config.toml
arch = "conformer"
train_examples = 26041
hop_length = 160
codebook_size = 256
norm = "layernorm_no_bias"
mlp_ratio = 2.67
head_dim = 16
layers = 6
nesterov = true
adamw_weight_decay_other_params = 0.05
Rows from block 3 of a small self-supervised audio encoder (BEST-RQ), named by matrix and row number. Rows with one number belong to one neuron. Each number is 128 + 32 x the weight over its row's rms, rounded and kept within 0 to 255. All counts start at 0. Numbers have three digits each.
After each neuron's rows are labels from the 100 clips, of 14976, where the neuron reaches its largest size: "loudest band" is the band of the loudest frequency at the time of the peak; "top examples" is what is common among them. Only what is clearly more common there than usual is listed. The data: short read English sentences (LibriTTS-R).
# gate: first MLP gate (model.blocks.3.ff1.gate.weight, 512x192), inputs 96-191
# fc1: first MLP up (model.blocks.3.ff1.fc1.weight, 512x192), inputs 96-191
# fc2: first MLP down (model.blocks.3.ff1.fc2.weight, 192x512, transposed), outputs 96-191

gate.53:123118143135062116153182111142115126156142151073111126106132193105177159189208118106168155172121155091132091102124137169095111210153096093097167135148083129103143119095132158168073094147158128135091186158148133079045164113084118082178140159121150088098090139089128113109087109101149125151
fc1.53:149116163133141039176135139181167144099123141160133117116138064165209099069110115131073123122133132140096174163137116169144169094145084120076100085091114110094142182133115092192089137123138165127158105095140099047202104113150115170110148110121113209134131128150169177086104170140066071107
fc2.53:182106109132114150140121109119145161166128137121144163136117070236099107102091191131082172076121146140133146105172167093161131194144148096141153143120095096111149167160152068108115159062080128052136086079151160095170123189119156125058140128136112150156147086104124174150131154114096164168
loudest band: 250 to 500 Hz
top examples: voice: male

gate.345:101137092131092180155151163110139113162160162116074081133114122174138129072143133085135161139125157119137087123189173124116156130152162130112149157127170112091103126133137151183125139134160173182101190178116120090095110113141120124069180067203139117127136126131120064092098126162184155130
fc1.345:110136144171075076143075082222148172087135114139056097140106085122122168177104184140077111125155129157098145137137192147120118160193145103195088092101142164089115185122118127056072165078132114153182110156120128115146117126128080064174136135120113150144110163111175148172124125129092135108
fc2.345:092139149123097122177144102150109190115131096150129132157130075157128109064167148156146102124146172114157110102099126131084129191090094087128157108099096114097133208165173106097084133048116121128148119106077124133147116163125132124113148138197120128132174081120124158134145101081179154119
loudest band: 500 to 1000 Hz
top examples: voice: female

gate.68:154188155112112073121140152179085126118150140079062145115060092178090047095127085127139123114124111151102117130134097125140161102099101111155195126132141108181067109133112085142089114137110171166126136161125198115144168138144175116128201102131078071107152122118122135132120171126128107116
fc1.68:135179176126140083122139174161069125129098146080068127118085110158121041115169100139150112113139102163132116151117098129142154107122123092149213110095149132145063079150111087143100100113124155187111107122087162156129163133139148123080193095145101084116132153126106156142151131145130123128
fc2.68:147122129141180162160103073166143110100141134151136148079084171174102087104128132091106165157083102177079108105125089113153107148113161098091096095084110182110077164169085133078055152215120122142129168116165129135162124138058165107094132119080162174111162090093123185125137144137125172097
loudest band: 4000 to 8000 Hz
top examples: voice: female

gate.371:129083131137126109120145069139132116135135148116065163106097107131190127196090119142133145205061151126091110192127105152165141147150171123100182144166116015103190139151097137096123218162177166113097134162141113134109158088053139110168138131129082116081175125163126140086062145119115086120
fc1.371:122161145136107112119211096182193163145118107129033167128095072086179106155131188125119197123103146120120156114100146149156055184067122075141130171097149089101108162100182127149052088123154117123125091105162127163164144094076138159157134118125093076089166139071131161126080064116115115148
fc2.371:137085166111148150183113099081089185142144054152128149156165123175119115137120165117113121144160131166125118182111153219114098115145172080136095131069163140118147150145086110109084104097143137196143056123149148126184122165131163126134163171123159187165143133151131148156045137147122137131
loudest band: 250 to 500 Hz; 500 to 1000 Hz
top examples: voice: male

gate.462:150158105090104126114136118188140111128084090136149109117094116132145133137090190130144125180140114129136157137158149114094167136157131060084131147122171102177090117141128101118122123084124105125087183097156067097175144156120173154138133113133086092107142138165178113141102148112138129122
fc1.462:108087125166152117170110117091110131137186161119119139135155140110124103119144064128099135104131133104105108112108113156142091128104097197158135097127117165092175145106142163127130142188168177149149081117111173175088146089165093116135119137109176155134116113097103121108152114147122121124
fc2.462:128127122120097170119092113102096164062129126112066150093144146116110132205143118161147109151114124105089195137091096124150125080123174150156086069107112156149093071144122092133154110094164181132093120122138153162124144138139134108097181145113087122118147148108072094123187123109106149157
loudest band: 250 to 500 Hz
top examples: voice: female

gate.360:148118165084122165067114123179129068155134104039121120181166168171135164105139129102133188120162148130120150147098111122092140130156062116071181137159076120080079132137076027157121114110166142178086145116137112118120139130084136137127108133119130110137129198135132124091095118139137120137
fc1.360:081125091154159087181163136096135207099106127207159115097136113074134104146108106130119081109113136105145117083172140161158132125100198135195090121076184149165150137110196197095149140122093114074159114163127160116113112145159098121153151132134122135117133064136120119140172131139115132147
fc2.360:103143142110160087118136084044080209148117124166109112123109137107119112132130170159110086071124144129157162152154138200154160111070116148124108207155163133165122152147196194161088137116087073096114108139151165147156150169072086133131109163110123108101121104171168155135092083088095137143
loudest band: 500 to 1000 Hz; 250 to 500 Hz
top examples: voice: female

gate.167:143101154100138107154151071216141123107147104121091142109113112159112110154165126123165202117109125181091118150156184096097113163155111119114197163151158055076115161130181148102127134166137147148097118109123144108092153157148126124096126160078134103119173059121079145069164116123121103087
fc1.167:090088144118128086151135119203115128146161113114081122138100091186110134127125166146151137165120144176063079139140173096095145171135160079113160183120182087119120143148132130129115188134103127132116122130127141077117090109165133116102134118136126108162159073143099075084137099124134115145
fc2.167:161153166200142084082146119122128170062212116121114144132095155152041144113101131098112114164076113117107127127120079145109136121091154111108119130126210132073169151136144164109071143214128125142156126158088128122164088146109107119160116124116135148113117149086160182115138147161161157112
loudest band: 4000 to 8000 Hz
top examples: voice: female

gate.367:176140168132081122165133160203082114118108134136098124211101163107159085136129152145126140179144079127082077154142118114134129120118103151094173136139129144125105125167102089126138165072097072119158138143133122121132130100130090096153147034208139104160151169091037077148113132123150153127
fc1.367:161119190132086118158143158191117100126099131124149143244105155148121076132170163141120132151168054108116074129124131123121154099141063168093187119125123121123115114165084072129141159070087107120147127114126132118116145119139081085140171064170129085173145168081039076158115110112109198149
fc2.367:124121145159171160117168094161137165146103147104122113143131106099134123167094153151085121154131069077071102124158110155115146129091103102049188125139085121119105172107065108103120140035112132157117168119145087099133115154157156144146198085171112178162074108108102100118164128115184179172
loudest band: 250 to 500 Hz
top examples: voice: female

gate.63:134101105152117110108134147136201131177136113074129157139128160160184078128176147119127130139121149150122157099131095116041130163145077109113196072097139103074153156111131139118190155090129100103068134116144118177157101148171139104126123145160136091164110122182112099102070150137136099161
fc1.63:169089187123125172197083108098095139099139167101109117116102081153150124128118087150114073103119047141117120131046155180173101116156144138136135116064138124105109137118115070109102162134120139127131085153148187157092146123123149138156173143123116178177149116117140057158131121142093165131
fc2.63:109188178094140147174082135145084103082154142083079150131180188131142081094116105193109165139075154173150123113173124114097162181088090145174117169146149143148110104184125168106163082118173109160174148129191155142119144108107159131103146094084132125115149124151089163127106145094149107146
loudest band: 250 to 500 Hz
top examples: voice: female

gate.501:156118125096139097107177137166124130128228189159146131164137148177151018138150112165160143139083097129054119138134159123147142083109114157067162100191151109124105117136132111078163120120142130148063146086101125116157145076114085083126112074134092150092084134159125144145143139112172136147
fc1.501:117142134115143080109142088193135133112138162184124116140086139154140060135187093144155136095067121106101113120156190131105151094155130157120139071138118131099118112109137118117157116161164145121057184134082102089159101110121141157116111133132138173089101083171132151121160093087136081140
fc2.501:158126142127111152107157168102081117124149183096150143082167157147111116135159115100118133109073105142120093158158123122143161162163171136108103138143111124132082131098122111116130146134116156098119128105107134097184161100138136151094116181085114067114185157155158142056223102181102160093
loudest band: 4000 to 8000 Hz
top examples: voice: male

gate.238:122171086159057123157153088077132143126152143160088078115078163130149081112181089173139117113121182140127153131156161100123134152148134153062125082115107109105115125180131170145162099131129113149070164139082111068186110155176161073176089095095130098148125140126091121176096176105131115154
fc1.238:074125099152129135158089148144142138166094110079114153140117125166079185109105169125116157182159168102143168140073150150166125156082094101127086125119126116171106106137131161095113110215125102157183153120161142143114090111159125168137118110171152074136081132122139149102074163145096085161
fc2.238:122128064087091090172103115065152100182133122164102131141101065124077139084129146128128171133147129116159154127128095197094100147077112098134169155049155102180133151225149099158090067157131125159121128145168144177098109128143147147143104168095098124125067063149091115164077152091145075123
loudest band: 4000 to 8000 Hz
top examples: voice: male; the word "of"

gate.385:117132139133176114136156130177141087094144140063113150144094136140159058106140112131154147153164084152090096172089118096171103081093118138101193060107082084142075121133126074147080175163107102154073154115199128130127171111196103193109129161113122048090205170183122123097134135170149093075
fc1.385:134113087122090134127116109092114175150093117183106104101116120113083202158110178155148089098118183099190157078170114129111122197185118102128102196131172172126160137126114158117178083053134129111166133150079149161086116178082147079136135081139153214180074123081110143152111116099127183167
fc2.385:110095091151103163146086093072114107111126115138128136133119114111191092152093149188164186147144196119116131116139099120112123136090075178112144201156120123114117153128140122111135087092146158148182121102095176164119150152090127109141120152145053142116132134168095166116103138139098134181
loudest band: 1000 to 2000 Hz
top examples: voice: female

gate.188:118130108121169180102098069122090087149107132115109139138120147119123059151088172099111186104161117132152123158174120151070248100155082117082147096116109109157089149109101066132153128125116134174143118080118109124114169126104163144143192171156137122114114117177119139173128173126082115191
fc1.188:104130163130150155144119127148096140176117110143080128134159118088137102107090187107123180114191124120138166176155113125059230125108119093101136093145153154126111148054117145152107121111113141170141133063054174149123137157157129122140108111136139165141114164165105163149084133167094148139
fc2.188:158095179148105140145161136162143099188093154126090127151122116123106085130132175079141166123160144085136131176118117125063173085168061172096117157110111087094141196118133082122118110153095115140091085085148108147142146143114084212126125111204124117111120131132154131157127143140110114141
loudest band: 500 to 1000 Hz
top examples: voice: female

gate.396:169157103124112122072164081200182160153144142115081122171158074136113069091121045093139172148168133148111114127153116165137101177165154088085157117157140067168125141149189095079054129122125096159149076087113098107096158031142149145143154153131146138102163143162102140128118154100091108135
fc1.396:098131124114107120182106178094090101094124141158138111079091160110143201141175183127118115109066154120181125101094127116121119098115109196160105128117125146071169118096086140152194114159132153084121154177170165172135118219126098093128069136099117112130111114082138116112116116125156125149
fc2.396:089146120139142176076132179081134095139092111135165149109181141148198126129133100139161108121090154143168090184212134101115140126123113211133103130153082173152054154079113110106142121123126122064153101121174142141081084092065161098072075114137103144087096114144129106118113086134133159144
loudest band: 4000 to 8000 Hz
top examples: voice: female